From a checkpoint of a small masked image model.
Model: 1.7M parameters, 64-pixel images, arch inception, norm batchnorm, activation prelu, depths [3, 6, 3], widths [96, 192, 384].
Rows from block 5, named by matrix and row number. Rows with one number belong to one channel. Each number is 128 + 24 x the weight over its row's rms, rounded and kept within 0 to 255. All counts start at 0. Numbers have three digits each. After the name is the row's rms in percent of the matrix's.
# r30: branch 2 reduce pointwise conv (model.blocks.5.r3.0.weight, 48x192x1x1), inputs 96-191
# b30: branch 2 3x3 conv (model.blocks.5.b3.0.weight, 72x48x3x3, transposed), outputs 11-21, a 3x3 kernel for each
r30.13 104:143110138138144128128128093115112128155122065128146112128165169119128090140135119171143128140096128128128087128142128118077128136209141127149131142125205178173136139128111128136161109108099164084128175128093109128119140135101152164116128128133128128100128106127128128094093147128085138104
b30.13 100:146100137113193128128134128128134161183139079128154147128144139168123105088127082155128128128099144128125125124128139107128091137127098128128124156160125134145126132128158153131160101143128128111125128126163110128128173128128128255173158120139128155075165142128174128128113094136121181116130128142
r30.14 102:128128177117178148161128074128184159111143095116128128174121105074128123155113128178136089128125152125133151128128179114128128128128128115128159126128146128128128149112119114103154129166096102128131161131111091105117166130137147128123105126128128114136128178128150128167063128120128085112
b30.14 097:128083128094203135128128128128149141128110122125132146103128128111084104128113128128187067139094128112136114128085113128128128128141128128128107128099070120128116116128128075069128128128121144086128182128121112136128129091121098128150128106146128130098110056180128125128128079142128175149110195128
r30.15 090:123079147092200128093111098154111128089139156128167128128095139128129165128128139128128139128117076082080105141189114101101150140091128123173128125139139149113095158179128126088182182128118128128111103088150089154128128176161128128169156128128112140120147146156128160128151149128187167189
b30.15 097:097138128155128150109160128137152133123102102124128122143128101121128155088128128174128122078128128135134159124100134125128155155168115102128150107103101123163095128128119084128094082093134173133087152128128142128120128123083128156129098097118136135128129134092121110128124128094158128109053128128
r30.16 097:103062089128128136144107057128128128161128079128173109144131128109197094142128128103146123128150128105116128112147126128107148129128116163128128128091128128128090128134170160128205124130128125153081128184128128162122152128137128128140128145128118113164128133148189128147139122158128095163
b30.16 101:168161087143168193089128128080152134168172112076108106147086119124128094190137128128128128165122096096132099149128122128128141083089128091128156128091128128119128106134128167128129150135128146128104190158128162128092149105128077164105104128128106152146103128176107128119128128105094128125128086116
r30.17 104:128128154142149145128124090144137133153078194115128115134093154087128128153128129128074128119070132176179125104119106157157121128151116128128113128135128178168137131128071066124133144124128144159122102098128155128173128128128118113120128154128128099128128128128164161094101125138173128128
b30.17 093:128091155076128162181128128137101104156113128156112138116111128128128107128119128148154112171116128077128155128065123121128140113169149081128090138090128128146128174157128137098062128107136093128128128164135128160111128148101135073153143128134104134103091128223110128128094119115109128156090120128
r30.18 101:183128128089128128130090142190127164124124152128104128128145129089110124128166234077137179128146128128092064139175128170118135128123164182166140102128128128164128188128123152090172128094167142128160120062138102159108128133128095128145136123147128142144128126153128128102128136158128128097
b30.18 090:128098146136105128153139128157096128193095128128164128132123125156105118128128125128142128142125128128136132128133154150230128153111104109128135114138119135128140128069140128150128128158101128149165089122152098096155125131150162132108172152128128115115128200107128128114128155119126128087102121062
r30.19 105:125128128175147128175128091155095128128109106157092128127085153166128112157145128147112128129146159139128100154145123205102131093127137132128122127131116142128197128127138168091115087078110127115090151114171166117138179086105128151088147128128112115128192109142110136096128165128105150128
b30.19 103:126123134116128143128141150125147128151171184108124128101128153142128128108128123128136133105128157118132146090134139128107120147120117128128128195124119138128159139117133123094093128128124116135162129084128134125096110105128144120128128128138126076146130128128114141113094108164133128163104155139
r30.20 101:078146128150115108156155120116152111128090182124128128121133128128138158108128128128129128128154108111136163100143128128128108089158128128100128128157128153165179128134128128203112128124090128152091089128128128100128128151109128128128138128096156164176137097128136128128128105178151150138
b30.20 099:147128125128128100130128112128121121128063121146154128128143084132157124128128128121087148117128156128141134111147128068128124128149128160120109128203128119145128134081128143107128097128128121128180128128138118148100154143140128078128128107125128159093174083128128128174128128139106174128151128133
r30.21 087:128145100128147158138159061161127099106128100106162135117124114165160062120128128094128105077170101113073128128144080129084128128113156128128128143128175128128185147134119128128128109099078172128128170118106128128123143129168156167084128148049128077116156128128128128140128169163098097145
b30.21 091:135087038096128128135174108091133089130184136128104109108118128140128084128142140161167174123151079126128093128175128128079122128088114128166127169116128140128128116091128128128147098127128110038099193128122186180139093143114149139085128128093113144155128185150120088128123165083122128131147143113
r30.22 104:162128128128135154089115128128128179141150119128083116119099128163128128154128171132112099250110128151051094161171128128171128174182096132133136128111128134131123151120106102117083120159128128103101128099134133128101107128128128116119117128116083109093128127130104155148102136111095162128
b30.22 103:129128125128128074160128128101156166128128059126136102128161107125078157136106161128128095138110125128109128128128128139067128128151118115110128139128108099112128128064128128124104128119128128128128086128128112128128135135146128060150128133154128099097128078128112128159124135105128131107108170128
r30.23 106:092118160108154180091128129148090128128143108128140128109153128111128131111122130128128137185157128128128164150141086116101232081132128136124105151135106128167128128147151128128142113168069128107091128128118126160094173126096070102096155144145105128147128128128142145131117129122110128093
b30.23 100:160159120140128100128128139139122159128128128097128111148126107142078128071170157084124141128128104139128090161128108117132152108112128105128063128184114128128115151107128115117128128152128145113162173128111166122142144128141100128128128128128128170099101168106128128128128100114125108128169093147
r30.24 102:111099087128128128128127094141128128128114128168167128140102112161167091075128128128128128118128128235116142159128128114146084082119111128136127156126088128118128091138119145142147111089128128148107107128126128148151191083142112128187116143128123128087128115114090152128103122128128111156
b30.24 104:138103083172128070101140155147146149104130126117083128126128169138128093151122115102128141135113119128108133125118089159089128153182122118145190073114143180128083124128146093098134137108134153121141122091128128153128116147128156179107125128120128128152161100147128143128156086128137159135197127128
r30.25 099:101138133133146134102160189205108128128114128128128128127110128128107053128066151128116168074128168128110128099128132111138128128181128098128128120128128128128144088147114080128162135152107105128147084073161122128123125104120128082160128128128117128124115161128176108128107128128134128104
b30.25 105:156128103128103128148101128155112128213100069099133120131151109150092135119140107128117140127140128168115118136126097119178140128128121160118113091149128105103128124155148154103125135154128122128128130117128135174113119110118128119130128105128128109064128144124128092128128122128112113101128132133
r30.26 103:128137128111128110128123148128128128128109066111166128107095081130128091131179119111095130146128124123128135151124148091114128106134140129128128142155126128143150128138128161098112142093128128128169121128100128110140128128151101113136175113107119113128140121128117188098141091128098134092
b30.26 096:128128120150128086128120128128116128128161128122134139128128144116128143097156106111128138113154103129128063128130142128177089111128128130117102128162173088062110116146134108072096134117128128128161134157139109128128128116136126114161134132128128148128104082144128128118164087128128119128128108149