From a checkpoint of a small masked image model: soap at rate 0.004.
Rows from block 9 of a small masked image model, named by matrix and row number. Each number is 128 + 24 x the weight over its row's rms, rounded and kept within 0 to 255. All counts start at 0. Numbers have three digits each.
After each channel's rows are labels from the 100 images, of 14848, where the channel reaches its highest value: "strongest on" is what is common among them. Only what is clearly more common there than usual is listed. The data: aerial photos of the United States (SatlasPretrain). In brackets: how many of the 100.
# r30: branch 2 reduce pointwise conv (model.blocks.9.r3.0.weight, 96x192x1x1), inputs 128-191

r30.32:095092128084119120140128088171128069139138201089103128128128128101104112175138126128152096128125108128163143152176128124160149128094117128155128128128125144147122128128128122069134160151103110
strongest on: building (79)

r30.52:145175129178128104127164128155122158128135128146126128128128138128185128128114128128169170070128129128105140079145123152146170094087128138128071128128131128114197159141155083172128158145117147
strongest on: building (75)

r30.92:074128176102128117182149094128128128089128145113128128082129163106139102090162110128128082150091124128119133161093160123128123107102082085119127128132153128131181170050128158128156128128128155
strongest on: building (95)

r30.78:166159164128181187128097157103128128138070152128137128125109109114130122082064097150128114128145151102128153100124102173138128152128128125128173128128128091101137128128128077172102169141128128
strongest on: building (74)

r30.43:111091128128128128098103128101128055121191128128128156147153157125130129128128128165128146128174092196147128128128111183157173128109128180131098128119119154121160128146116128128143102128139128
strongest on: building (67)

r30.95:086103101105079202099122128115137106095128128128149128209084122128123073128159091157089125128128131148121128128164150133120117128128078093119114128154128104151148136103173128123069132150130143
strongest on: building (91)

r30.29:128119122154128173082128129128146110128141128128105155128153128146148132128149141128147069128133138088139128087128105144130121173075079058126197147113137128126150160034128134179167170170128195
strongest on: building (100)

r30.6:128128109128087122172133124128088164128090125128128139141110128128160144104128152151128128121143068137125091128172148128128145128130155108122128142093085128128085142144128125128128115128142114
strongest on: building (78)

r30.56:137132130128074128156138128124128155128096146131101125128115135111134095110137128148128155101128181100137169128122120128129140150149128095147095128104116098128096088122072128128122130165097163
strongest on: building (86)

r30.33:128099113095064163133100109150128118083116110115107175169147128128137116128152138155125086115113141079099128105108130160127138133097125150123128178110150092108193123145122129188070139151101128
strongest on: building (82)

r30.68:064097142128103105068133128152128147108087099128130104124128106128096119143142128128126127155152133112103089128073090148128164119128135096152125128128154096142155128128128135153109128098128130
strongest on: building (72)

r30.42:082090128128128156128128122128109150128102135137128161125157128078075121128148128128120118160188148128048140154128165110128109103111128095097101128129130127147164123125150170146065165151128128
strongest on: building (85)

r30.65:159172141163128121096141128121159150089124128132138128128128128151157129128148097107119128110104083090155128104116159176141128132081144093128169110128135074112143128170128121189154167174121128
strongest on: building (94)

r30.87:125128128128107153114128128131128128122148122128115119146135122128090158135128148128163128129097137097128128128134129105128154167114110128132151161128126101176155112090102128169178128126114154
strongest on: building (95)

r30.27:115091093128131151105098101128128102102118109140103115089128098100123195128167094150128128134146128121128110128131164128127117149165128104128111111128128095131116120139171123143110129049113148
strongest on: building (87)

r30.86:128131138128121128128128128088127175149158133128121128071105128128125113093144128088145128168155128146128106128113170139121121082121077128128128138134092128142167128128128112150133167128143157
strongest on: building (98)

r30.21:128168128114171136128185122129185128128128128152128147128111098146164093128122128076157128128075101094218113101111122128135141128121089139128099128194144126124134106165132106118150128098155164
strongest on: building (71)

r30.63:112128107120097128140081128128149128065124112096131175128128123128188151128128073109128148128180128128128097153120052144128128128110128128099111128128149090167128128128187170094122137153128127
strongest on: building (68)

r30.57:128110063128128106128128084162158137128128128128172152162128105128219149120128113062128128136139128128128062128098154121128128128147117115128117099097119128128105161131158128111113129164128128
strongest on: building (68)

r30.83:110130139113115128118111128110128156128147161129131128141128086086146150128136155112114116128125128134115128104128109128108125116158128125128128128101087151128124174161126218127152128128108128
strongest on: building (89)

r30.13:091128140158105128128143128102128128070143128088154103128128127128145077112105105128128155109105141173145100128102128148128128128111081145128151166150128137115128073128131128131133123204128106
strongest on: building (70)

r30.49:128096142059121124113153128118128184077153162150066132042129138151128149128128128103122177052128172137137135128128147121117144130121108120149142118132138128140131128128118096164084096162128144
strongest on: building (71)

r30.48:068128128126128083145128111123128128128112133128173175135146102053128128128173151128128090128112086101079162128128131129131110102100149128160166081108118119151125123099128153139100132128147124
strongest on: building (91)

r30.12:138128118128098128128145186128128149167131140138139145128128118098098110135093128096128080092115107129128121128175116131151128127178124154129153117174112135184128111108109122126127128152140114
strongest on: crop field (31)

r30.45:105128128128150077127139128104128113128163145092108098124106164126174201088132109247161135105123167129166128128101105128117110159132080128136112070128094110135128151155147100128098149167128128
strongest on: building (83)

r30.88:134091128119128095132173139108137145098164162128139128128151128143153079118093128128130128114154130120149128128128099128128128128078128128128055186125115093127128105136093131148157168158128128
strongest on: building (73)

r30.44:093121107128120113158165127101152113166128137118158132101093073127128128128128137128131099118090125128128104128140132115064128108195128128146128109128128128170159072133110143128100124140114124
strongest on: crop field (25)

r30.1:102096132018072128149128195084128164179128128116083096075104128128128152153096164128128173114128130127073128157128091112128107125123128176101173132128113128167156128123130125128092138175139137
strongest on: building (92)

r30.36:128114128128128131107128156114090155170086128128118128041078111153119236128077152156128163150137102159125128128109128078140128113117134128106218126118111134144128128128135128111098128128124147
strongest on: building (82)

r30.0:128128109105117128092159103128140116128083128162128128128123128147128128128120134160089129128151128130090128149111128176128109105121128128160150128113138128182088088122181100160128128147128154
strongest on: building (91)

r30.38:163110161128091128138128164145137201137133170128113134138128128111128149128142128128128128107128138078150128128145117128115123133128143104157128116125151083124141128138128121180128128177128135
strongest on: building (73)

r30.54:122092139128106135096084135129132128112139095119093128128112128155125101103128128117128074138107132128109108122136091128128106128102106156128166133094128124169143128128165091120128132128095110
strongest on: building (74)

r30.72:149167103128147145170149157128128128128093128113110138105087128175128128085176146128128128128128165115128205128128128128115160151112094147165145166128126091167128139128154137178128128089128092
strongest on: building (86)