From a checkpoint of a small masked image model.
Training: soap at rate 0.004, batches of 256.
Rows from block 7 of a small masked image model, named by matrix and row number. Rows with one number belong to one channel. Each number is 128 + 24 x the weight over its row's rms, rounded and kept within 0 to 255. All counts start at 0. Numbers have three digits each. After the name is the row's rms in percent of the matrix's.
After each channel's rows are labels from the 100 images, of 14848, where the channel reaches its highest value: "peak at" is the part of the image that holds the peak. Only what is clearly more common there than usual is listed. The data: aerial photos of the United States (SatlasPretrain).
# r30: branch 2 reduce pointwise conv (model.blocks.7.r3.0.weight, 48x192x1x1), inputs 0-191
# b30: branch 2 3x3 conv (model.blocks.7.b3.0.weight, 72x48x3x3, transposed, each kernel summed), outputs 0-71

r30.45 127:139126128154128110123128120133128128128128141133141130149136136087128099128128114128096135128133100143128148128085128141126113102104115149152141128159128109087153128109070128120128140149143128128102128132128149128128163128101122128121128207101145128128138117128128136079128118142128128148152102128128128114099128131136125134124128128128128107144128105076166120082209110166182121131056115149106132248119152128134103107107088128165157128078122206108168131116111095128128140128128208146126132128133128128120128120128146154152144128128174152140119116178128098146128116142140139135
b30.45 102:123176125120147127098129133124125113193147120133080085148117142086131133160124124180135159096086121175128158117113124165130118158125140153138118111145142134111141136088099143111180159149122120162135150145105112110122
peak at: centre

r30.24 081:141128128115144128120128116136096128168096128120128105148097128104165128092126138075077098147128116128106128110128113128128106136128114150128163073161113118118126184082128128124170080149134128115128163111143117145128128142157128172105134115139128088132128093192128128078128128126056139182128127137161128145164179143128116144150128128200128128128145129128128134147123151128149128128128128159102128088124174128128099128102080158128120128115128143128148121145135097144083155140079142128177096193128133128162163131128139128118128115094128164157173152136098128182128128128128099128
b30.24 091:126173138148091137116115143135117141149126132128135121137145153125178123152106143153140164143064130168116147104114085202122109120124139104091162136124141093118127138162123151127140125165158130164106161137087119111141
peak at: middle left; bottom left

r30.40 096:128145128088128140183124172102106125092102106128151128122100127129152131117128171155147128128162184128153127115191085148128107128152128104128147128128163166128145084128160130092128128106128128113164128128113152153128128128128131128128104128072148145128111128138128099075137180128121135128146169128128147128115128122164083128166128172147121086128152128123128128128128128111142108124162145151128076189116128089115109128128128128091074176123143172127128141108128103127128128127135128128170128128128133106110128128128128189133078118154128142173200167098115128081116102177128158128
b30.40 094:145108165121079125147129139156119162128112119162126119152130119095122099103138118130130148096112099143169169135126115096142170111120133084083110121149125126110144100121093115111100133169149159128167123101126133198153
peak at: bottom right

r30.38 100:129099131105128113129154146099125151120115158146139128098128148133145128175138157128104128116094128099143111150139113073128142128128107136135128152128128125072199115147137128128119152135115088141084149109165158186151145168128119128106142100153128098082125164101112094128128087144122150058161073163116124158128131051128128134139142138103128117128162120128183114128113104109146178142128162160128137134112156112128147141161128094163128127174128128169144098128142154128128080071128117106111137158128151138175138092126147087121141145128128128116148128172114124136128136128128120095
b30.38 088:128132122147129155095135161171135145129139148157154109152110170139079112148138190105124135194138117096148112127110176132119154120148100143121138127158114116136128160116164151119108135096105146093121129144087100097142
peak at: top right

r30.19 094:136128128139132092108128101142094102167128128138128128128134128128128131135128121128128128124110077099128128128113123128128128119128131128135128140128179097183128096105128128128064140109128105113151105128112121153161168154128166096128128117138128140151128155108128110128188130128128139112128107128128167163128126128128148127128183119075128100125128144065125128111081083083143149128109163073128108128128119130128174130144124133194136133189128128149193124149188157120128148077128128129132099119128141165111120103165140128162141128159165089107128128161128103117128207128191128128
b30.19 092:083127111115139130105132141136127126128123148155181099120124154130105138125096121166175139166144138121110093102166095137155110154162151198130082159115119136152135138113130119098105118127127119126133145140122117153196
peak at: middle right

r30.30 111:164160128106096095128158134111128130122131157095170128128092128173128128156109141105101148115128109108137122124098123113100128128088114170139083134146090102062128128144108116128175128146128112114112128125129128122128105136137130128128133128110186128057095128067085128128164156182150128131128128123125121169118128116128115128115118086130123137101113143105189154152128130128105169126175128152101102128115128118124190128128128128167128115128151156120105128128115119128144148128128116131128129128142163161116197128128123172124102128107099089069133064133148084139157132137089135093
b30.30 108:145111150134118131106207158120137146126149127146139093125115111132102064126137193170113128138123087140100150164140130141108135126142122125155135119177126130129127145115112167119167111119100150110120123180129140157142
peak at: bottom right

r30.31 092:165171128190111144128094185128117153118128125128128145120123156145128128128118177143118125128116165120128152128108141144128127123128128105128136133110162128162174128107158128055128141174121128167053128129132141172128157128132095165102189071179103126118138153093192088158116149142154140136099084128128099144137138113128128128157170113128128128133115164163128128131128128096137128144112124162096165115128144128162128158153165074128128115128123119128134098158140149095128128101118142118128124126154158141128128128128128094128094128129123128128170174149089128154091153120128128080
b30.31 093:126144132144161146116102094164124124177146147122139133150129115147141133161173137161119157130136104117066098134150167118117151122129126165116136109130108157132157166081092132104141135127136103115116129123125209110149
peak at: top right

r30.29 096:128174129157128128128128126128146134128128134128149063128110138135128071100128128128150101128197166128128105163156186187123152100093132128123128128105119128189080117082120183115128140124099128112128111154121128128158128128128129150128108198132149083181128122113109110140106128092100151151128178163128113128157128113123169128086122116145132158168174093133128114128120128162129132116157117139128098107149123122129128128146135140128167128128128094128150169140134126105102116179128128121128112156128160128167125128124130078113116078090082128156156170116156128164128128145134128137
b30.29 081:148116130126109144127111097133110131118140141163126100167133148179097106123153133161139095165142113101128115174162095107160085135096137134089152106124142108104106114097139108098116132153164171116170120124096144168128
peak at: top centre; top left

r30.36 099:175128128155112136132128118099120128093128149099104141161107152138128128128105131128120131122133046128149145110133109155128128147117128096147135135132145101128128128111128101128129092120136144118097073135145128165145128128128128137128128188128128128072122084163128110114068126138076128119121145104144122134127131098128128090107121179142128093199121167115145128098124119128102146092115109158145105137128118117095121065128137143128117129123128128155101143115089124135128103128128128179104150124128128086124185101098094128166101127105128158077099128128128157166076080107132112201
b30.36 100:113115143140115120106158169158103138157114137106123164152112125117128127131074161130116125118108119136132122123147115139091147168132093096127165147138117125108116084122186116114108134179089180142131104112099129134071
peak at: bottom right