Weights of a small masked image model.
Data: trained on aerial photos of the United States (SatlasPretrain), 20.6 epochs.
Rows from block 3, named by matrix and row number. Each number is 128 + 32 x the weight over its row's rms, rounded and kept within 0 to 255. All counts start at 0. After the name is the row's rms in percent of the matrix's.
# b500: branch 3 reduce pointwise conv (model.blocks.3.b5.0.0.weight, 24x96x1x1), inputs 0-95
b500.0 099 [128 152 122 128  88 107 115 105 153 110 128 128 120 128 187 217 128 128 114 128 123 129 102 152 148 242 105 161 101 128 128 128 128 134 117 109  81 179  41 109 113 128  75 130 105 128 176 128 120  77 128 128 142 154 123 128 128 106 128 128  87 161 148  60 150 128 185  96  79 130  94 128  98 128 128 128 133 128  76 127 128  66 200 156 142 201 109 128 152 179 128  83 128 121 134  88]
b500.1 119 [128 165 143 128 128 144 128 130 128  90  62  96 125 156  88 185 161 128 195 207  94 128 128  90 132 130 202  76 181 128  91 128 128 107 128  83 128 105 106 128 120 218 143 132 144 161 134 113 175 123 128 101 119 107 148 108 202 128 128  56  89  93 128 132 139 128  76  94 128  97 113 152 128 104 101 101  97 115 190 135 128 181 128 186 138 122  71 106  93 128 132 117  84 128 125 128]
b500.2 098 [128 128 128 128 101 128 161 128 152 137 140  54 128 141 183 158 128 128 118 123 128 104 128  79 137 190 149 101 131 175 128 101 147 128 105 128 109  56 128  42 128 128 128 138 187  81 136  40 128 112 152  91 164 128 129 128 180 128 128 130 128  73 128 137 159 128  91 151 157 128 128 128 128  71  92  32 117 142 128 123 119 110 118 134 178 177 136  89  90 128 102  84  34 154 128 128]
b500.3 095 [177 101  99 207 120 175 128 154  96 128 128  57 128 117 114  67 128 128 134 128 120  80 184 146 126 136  69 128 110 238 128 128 143 113 101  97 108 128 145  42 170  98 182 128 172 128 163 110 136 128 128 106 116 128 147 173 128 128 128 128 128  95 156 128 154 105 128 123 128 128 128 127 128 103  85  98 136 128 144  82  76 128 141 128 104 219 185 128  81 146  77 142 128  93 115 109]
b500.4 097 [128 129 127 132  69 128  78 164 128 165 169  73 150  96  82 195  74 128 128 126 128 122 131  43 134 128  87 128 180 128 161 188 204  70 132 128 145  91 128  68  89 193 132 188  95  91 186 130 121 126 161 146 128 128 128 159 119 128  96 144 121 128 141 148 128 130  55 141 128  90 128 137 128 128  89  63 128 128 128 128 141 142  78 117 180 143 128  93  98 112 128 113  81 128 123 128]
b500.5 098 [128  65 119 125 128 106 124  99 128 216 128 107 128 101 109 128 140 109 107  68 128 201 203 120 113 153  54 129 128  98 105 128 128 128 128 128  84 128 128 124 156  74  87  80 128  81 128 107 226 123  93 128  98 157 128  88 128 113 164 128 140 120 167 114  99 128 108 163 174 107 159 138 133 128 128 139 128 128 100  99 128 128  93 193  44 109 162 219 116 126 128 128 128 128 128 126]
b500.6 087 [123  74  60 128 128 128 128 122 157 128 128 138 121 122 128  56 128 102 200 128 104  89  91  98 186  81  57  98 128  80  91  93 128  88 101 138 107 155 190 128 166 125 128 128 128 145 128 123 128 130 128 176 148 128 102 128 130 132 128 149 191 154 128 143 141 170 128 235 128 158 146 154 183 174 128 172 106 177 128 158 128  95 142 183 151 128 183 125  51 128 128 128 128 119 128 127]
b500.7 079 [101 119 128 128 111 160 174  88 132 128 128  77 114 155   0 128  56  93 158  55 155 159 128 128 128 168  89 128 107  91 107 100 128 105 131 134 138 146 109 100 128 144 175 130 128 128 146 164 163 127 128 128 102 117 128 104 166  64 128 128  85 128 178  95  98  75  85 151 128 142 134 175 128 109  86  72 128 147  86 128  68 128 113 111 128  75  94 189 128 100 128 128 128 128 128 106]
b500.8 114 [ 97 125  84 149 135 141 128 164 163  92 151 137  99 160 128 128 167 128 118 164 117 128 164 112  94 128 128 128 129 114 131 100 152 103 121 128 155  74 128 147  80 128 154 117 128 128 118 124 187  81 128 118 127 129 187 128 163 150 136 147 162  77 128 204 184 194  97 174 208 132 179 163 171  74 128  76 144 191 214 147 106 152 160 100  94 128 128 128 112 136 128 191 159  83  98 127]
b500.9 114 [137 128 128 128  51 165 100  97 125 128 128  77  86 143 128 151 128 128  99  90 163  96 118 128 170  56 128 132 141 205 150  93 128 105 185 127 148  73 167 181 128 110 110  82 224 139 105  90 128  89 147  88 128 109 128 168  95  91 114 146 110  80 128 128 128 196 128  51 132 127 128 100 155 102 121 115 153 151 104 165 128 128 128 180  95 185 146  95 105 151 128 128 174 128 147 128]
b500.10 105 [128 120 128 114 145 146 151  82 128 148 104 128 128  71 169 128 128 128 105  92 147 114 163 157 139 128  79 207 114 133 128 208 190  68 138 110 112 128 179 128 128  75 128 174 134 121 128 128 167  97 128 132 120 134  74 128 153 164 128 128 183  86 154 128 110 152  52 111  97 128  53 161 102  18 109 139 155 109 128 113 132 137  77 162 142 124 154 128 159  83 103 159 128 162 154 128]
b500.11 098 [ 84  84 128 172 154  70 154 149  94 171 107  82 146 133 186 128  96 117 128  84 128 138 159 118 128 113 150 144 177 128 149 128 128 184  48 175 128 123  67 121 128 150 126 111 152  26 136 128 128 119 128 126 142 128  97 144 149 128  93 138 128 128  66 149 167  99 128 112 175 169 135 147  53 128  85 128 128 128 128  80 128 116 139  70 153 199 166  86 105 128  95 169 107 169 128 141]
b500.12 084 [151 128 128 125 128  86 128 174 128 128 139 104 122 122 128 128 128 155 124 139 113 128 123 128 128  95 128 124 167 128 209 128 128  97 128 156 139 143  52 164 110 151 108 128 133 164 100 128  85 136 128 128 128 128  95 128 128 128 128 124 128  90 145  36 107 128 192  70 128 156  58  84 166 111 191 187 171 128  57 160 128  43  70 106 193 128 128 128 125 168  76 128 151 173 177 119]
b500.13 092 [ 81 131 111 156  99 150 128 194 128 128 146 186 127 128 161 126 161 128 132 128 158  93  94 110  86  91 139 155  65  96 101 139 184  70 132  89 128 155  62 168 128  87 166 137 168 110 128 194 128 128  78 105 128 128 128 128 180 128 128 128 133  97 156  92  99 148 128  95 128  69  80  84 128  63 186 128 128 144 127 105 147  41 128 149 164 151 129 119 128 168 128  75 191 128 130 128]
b500.14 104 [ 76 193 128 111 128 106 121 128 159 128 105 142 130 128 115 128  70 146  88 126 161 128 138  95 128 155  96 129 153 128 104 115 128 174 151 135  90 190 160 128 154 100 128 137 128 128 128 147 128 161 107 217 164 133 192 162 128  92 153 125 128 181 139 153 128  57 128 181 128 128 128 151 102 159 208 105 105 101 128 153 108 122 148  83  78 128  81 128 127 138  83 164 128 134 220  42]
b500.15 084 [108 179 167 128 154 138 128 128 128  90 118  96 127 114 128 240  94  92 117  67  70 169 128 129 174  97 145  93 167  45 149 128 129  96 144 144 128 105 120 113 112 186 108 112  37 116 128 128 133 128 119 128 122 177 128 128 165 147 128 112 119 128 119 120 128 111 128 125 128 128 139 128 153 138 115 105 128 150 119 125 128 128 159 128  53 118 128  80 157 106  27 221 154 134 128 155]
b500.16 105 [121  94 139 128 119 142 128 128 128 142 128 128 128 128 167 128  91 128 140  71 128 128 132 157 105  63 157 142 122 133 128 190 148 115 122 114 202 114  41 132 118 128 128 121  88 128 117 128 178 128 149 160  48 126 128 143 128 115  89 128 191 125 181 128  66 134 128 128 128 128  57 171 163 186 118 107  53 116  86 162  94 165 116  81 215 128 135  92 146 116 128  77 131 151 117 177]
b500.17 107 [111 139 126 129 181 205 145 143 151 128 128 184 128 129 128 137 108 164 165 139 135 128  67 120 117  98 184 128 186 116 150 128 127 176  76 128 128  97 142 128  98 128 128  91 128 189  97 128 146 179 217 128 128 108 128 155 128 128 117  86 128 148 158 105 215 145 128 188 138 128 219 144 159 128 188 135 105 120 226 128 128 121 128 118 128 126 138 147  84 128 109 154 128  80 137 150]
b500.18 107 [ 78 128 103 177 151 115 128 146 128 128 172 128  72 128 167 128 111 128 128 129 128 128 140 128 128  74 140 128 104  85  98 128 128  45 144 159 111 102 196 154 165 128 129 128 166 128 128  95 127 163 128 157 127 129 192 151 128 119 128 165 225 128 138  60 128 146  91 128  82  67 133  90  92 128 128 119 128  32 143 189 155 128  34 128 166 169 127 107 129 128 130  92 127 128 128 128]
b500.19 101 [141  84 128 128 136 170 130 128 140 128 128 128 108 175 128  81 179 128 124 128 160 128 176 176 169 201 124 104 178 228 147 128  90 107 105 136 151 128 189 193 153 200 213 128 152 128  80 106 128 149 128 148 100 128 110 128 159 179 128 123  94 133 128 128 128 144 182 150 190 119  90 128 128 128  95 128 109  90 128 164 156 145 152 128  59 108 128 128  95 128 109 128  58 128 128 128]
b500.20 101 [162  76 105 116 170 187 128 115 128 175  77 102 128  86 128  43 118 113 141  93 206 171 128 134  70 205 139 179 128 128 134 128 128 103  74 153  71 213  66 162 128 128  61 128 178 139 120 128 134 162 155 164  88 141 128 128 128 106 128 131 147 124 133 120  92 194 128 135 128 113 128 127  85 128 128 128 128 121 128 128 119 137  79 130 103 128 128 132 115 128 128  65 128  66 128 125]
b500.21 109 [ 90 128 179 154 169 128 172 104  42 128 115 150 149  90 128 203 128 190 154  91 160 144  74 102 128 122 198 128 136  88 158  85 128 107 173 124  85 155 128 147 168 128  49 128 128 128 127 153 162  95  82 128 162 128 128 143  24 128 180 129 140 128 162 111 128 128 161 103 128 101 118 128 181 125  99 156 128 149 128 128 107 165 164 128 172 104 136 179 153 128 151 100 116 129 109 150]
b500.22 100 [119 178 175 133 129 173 125 128 140 110 128 128 137 133 162 239 108  78 127 101 108 113 152 128 189 128 188 169 111  81 110 128 118 128 128 158 128 113  90 147 128 128  98 155 128 128 128 158 114 126  93 122  89 107 146 128 161 128 128 164 128 106 128  62 128 136 147 108 128 124  37 119 120  63 136 183 153 170  61 160 137  44 128 129 128 158 102 128 128  57 108 161 145 164  94 168]
b500.23 089 [149 128 157 100 128 195  64 127 149 120  91 221 115 146  74  70 148 128 128 119 128 128 166  89 128 133 152 131 128  66 128 128 177  48 130 104 167 125 129 124 128 128 128  89 128 152 162 137 128 173 128 128 128  62 128  77  98 103 175 163 116 128 185 128 145 128 189 160 128 128  96 128 185  84 173 128 172 160 155 128 146  81 128 161 128  80 128 165 134  89 129 128 128  92  67 129]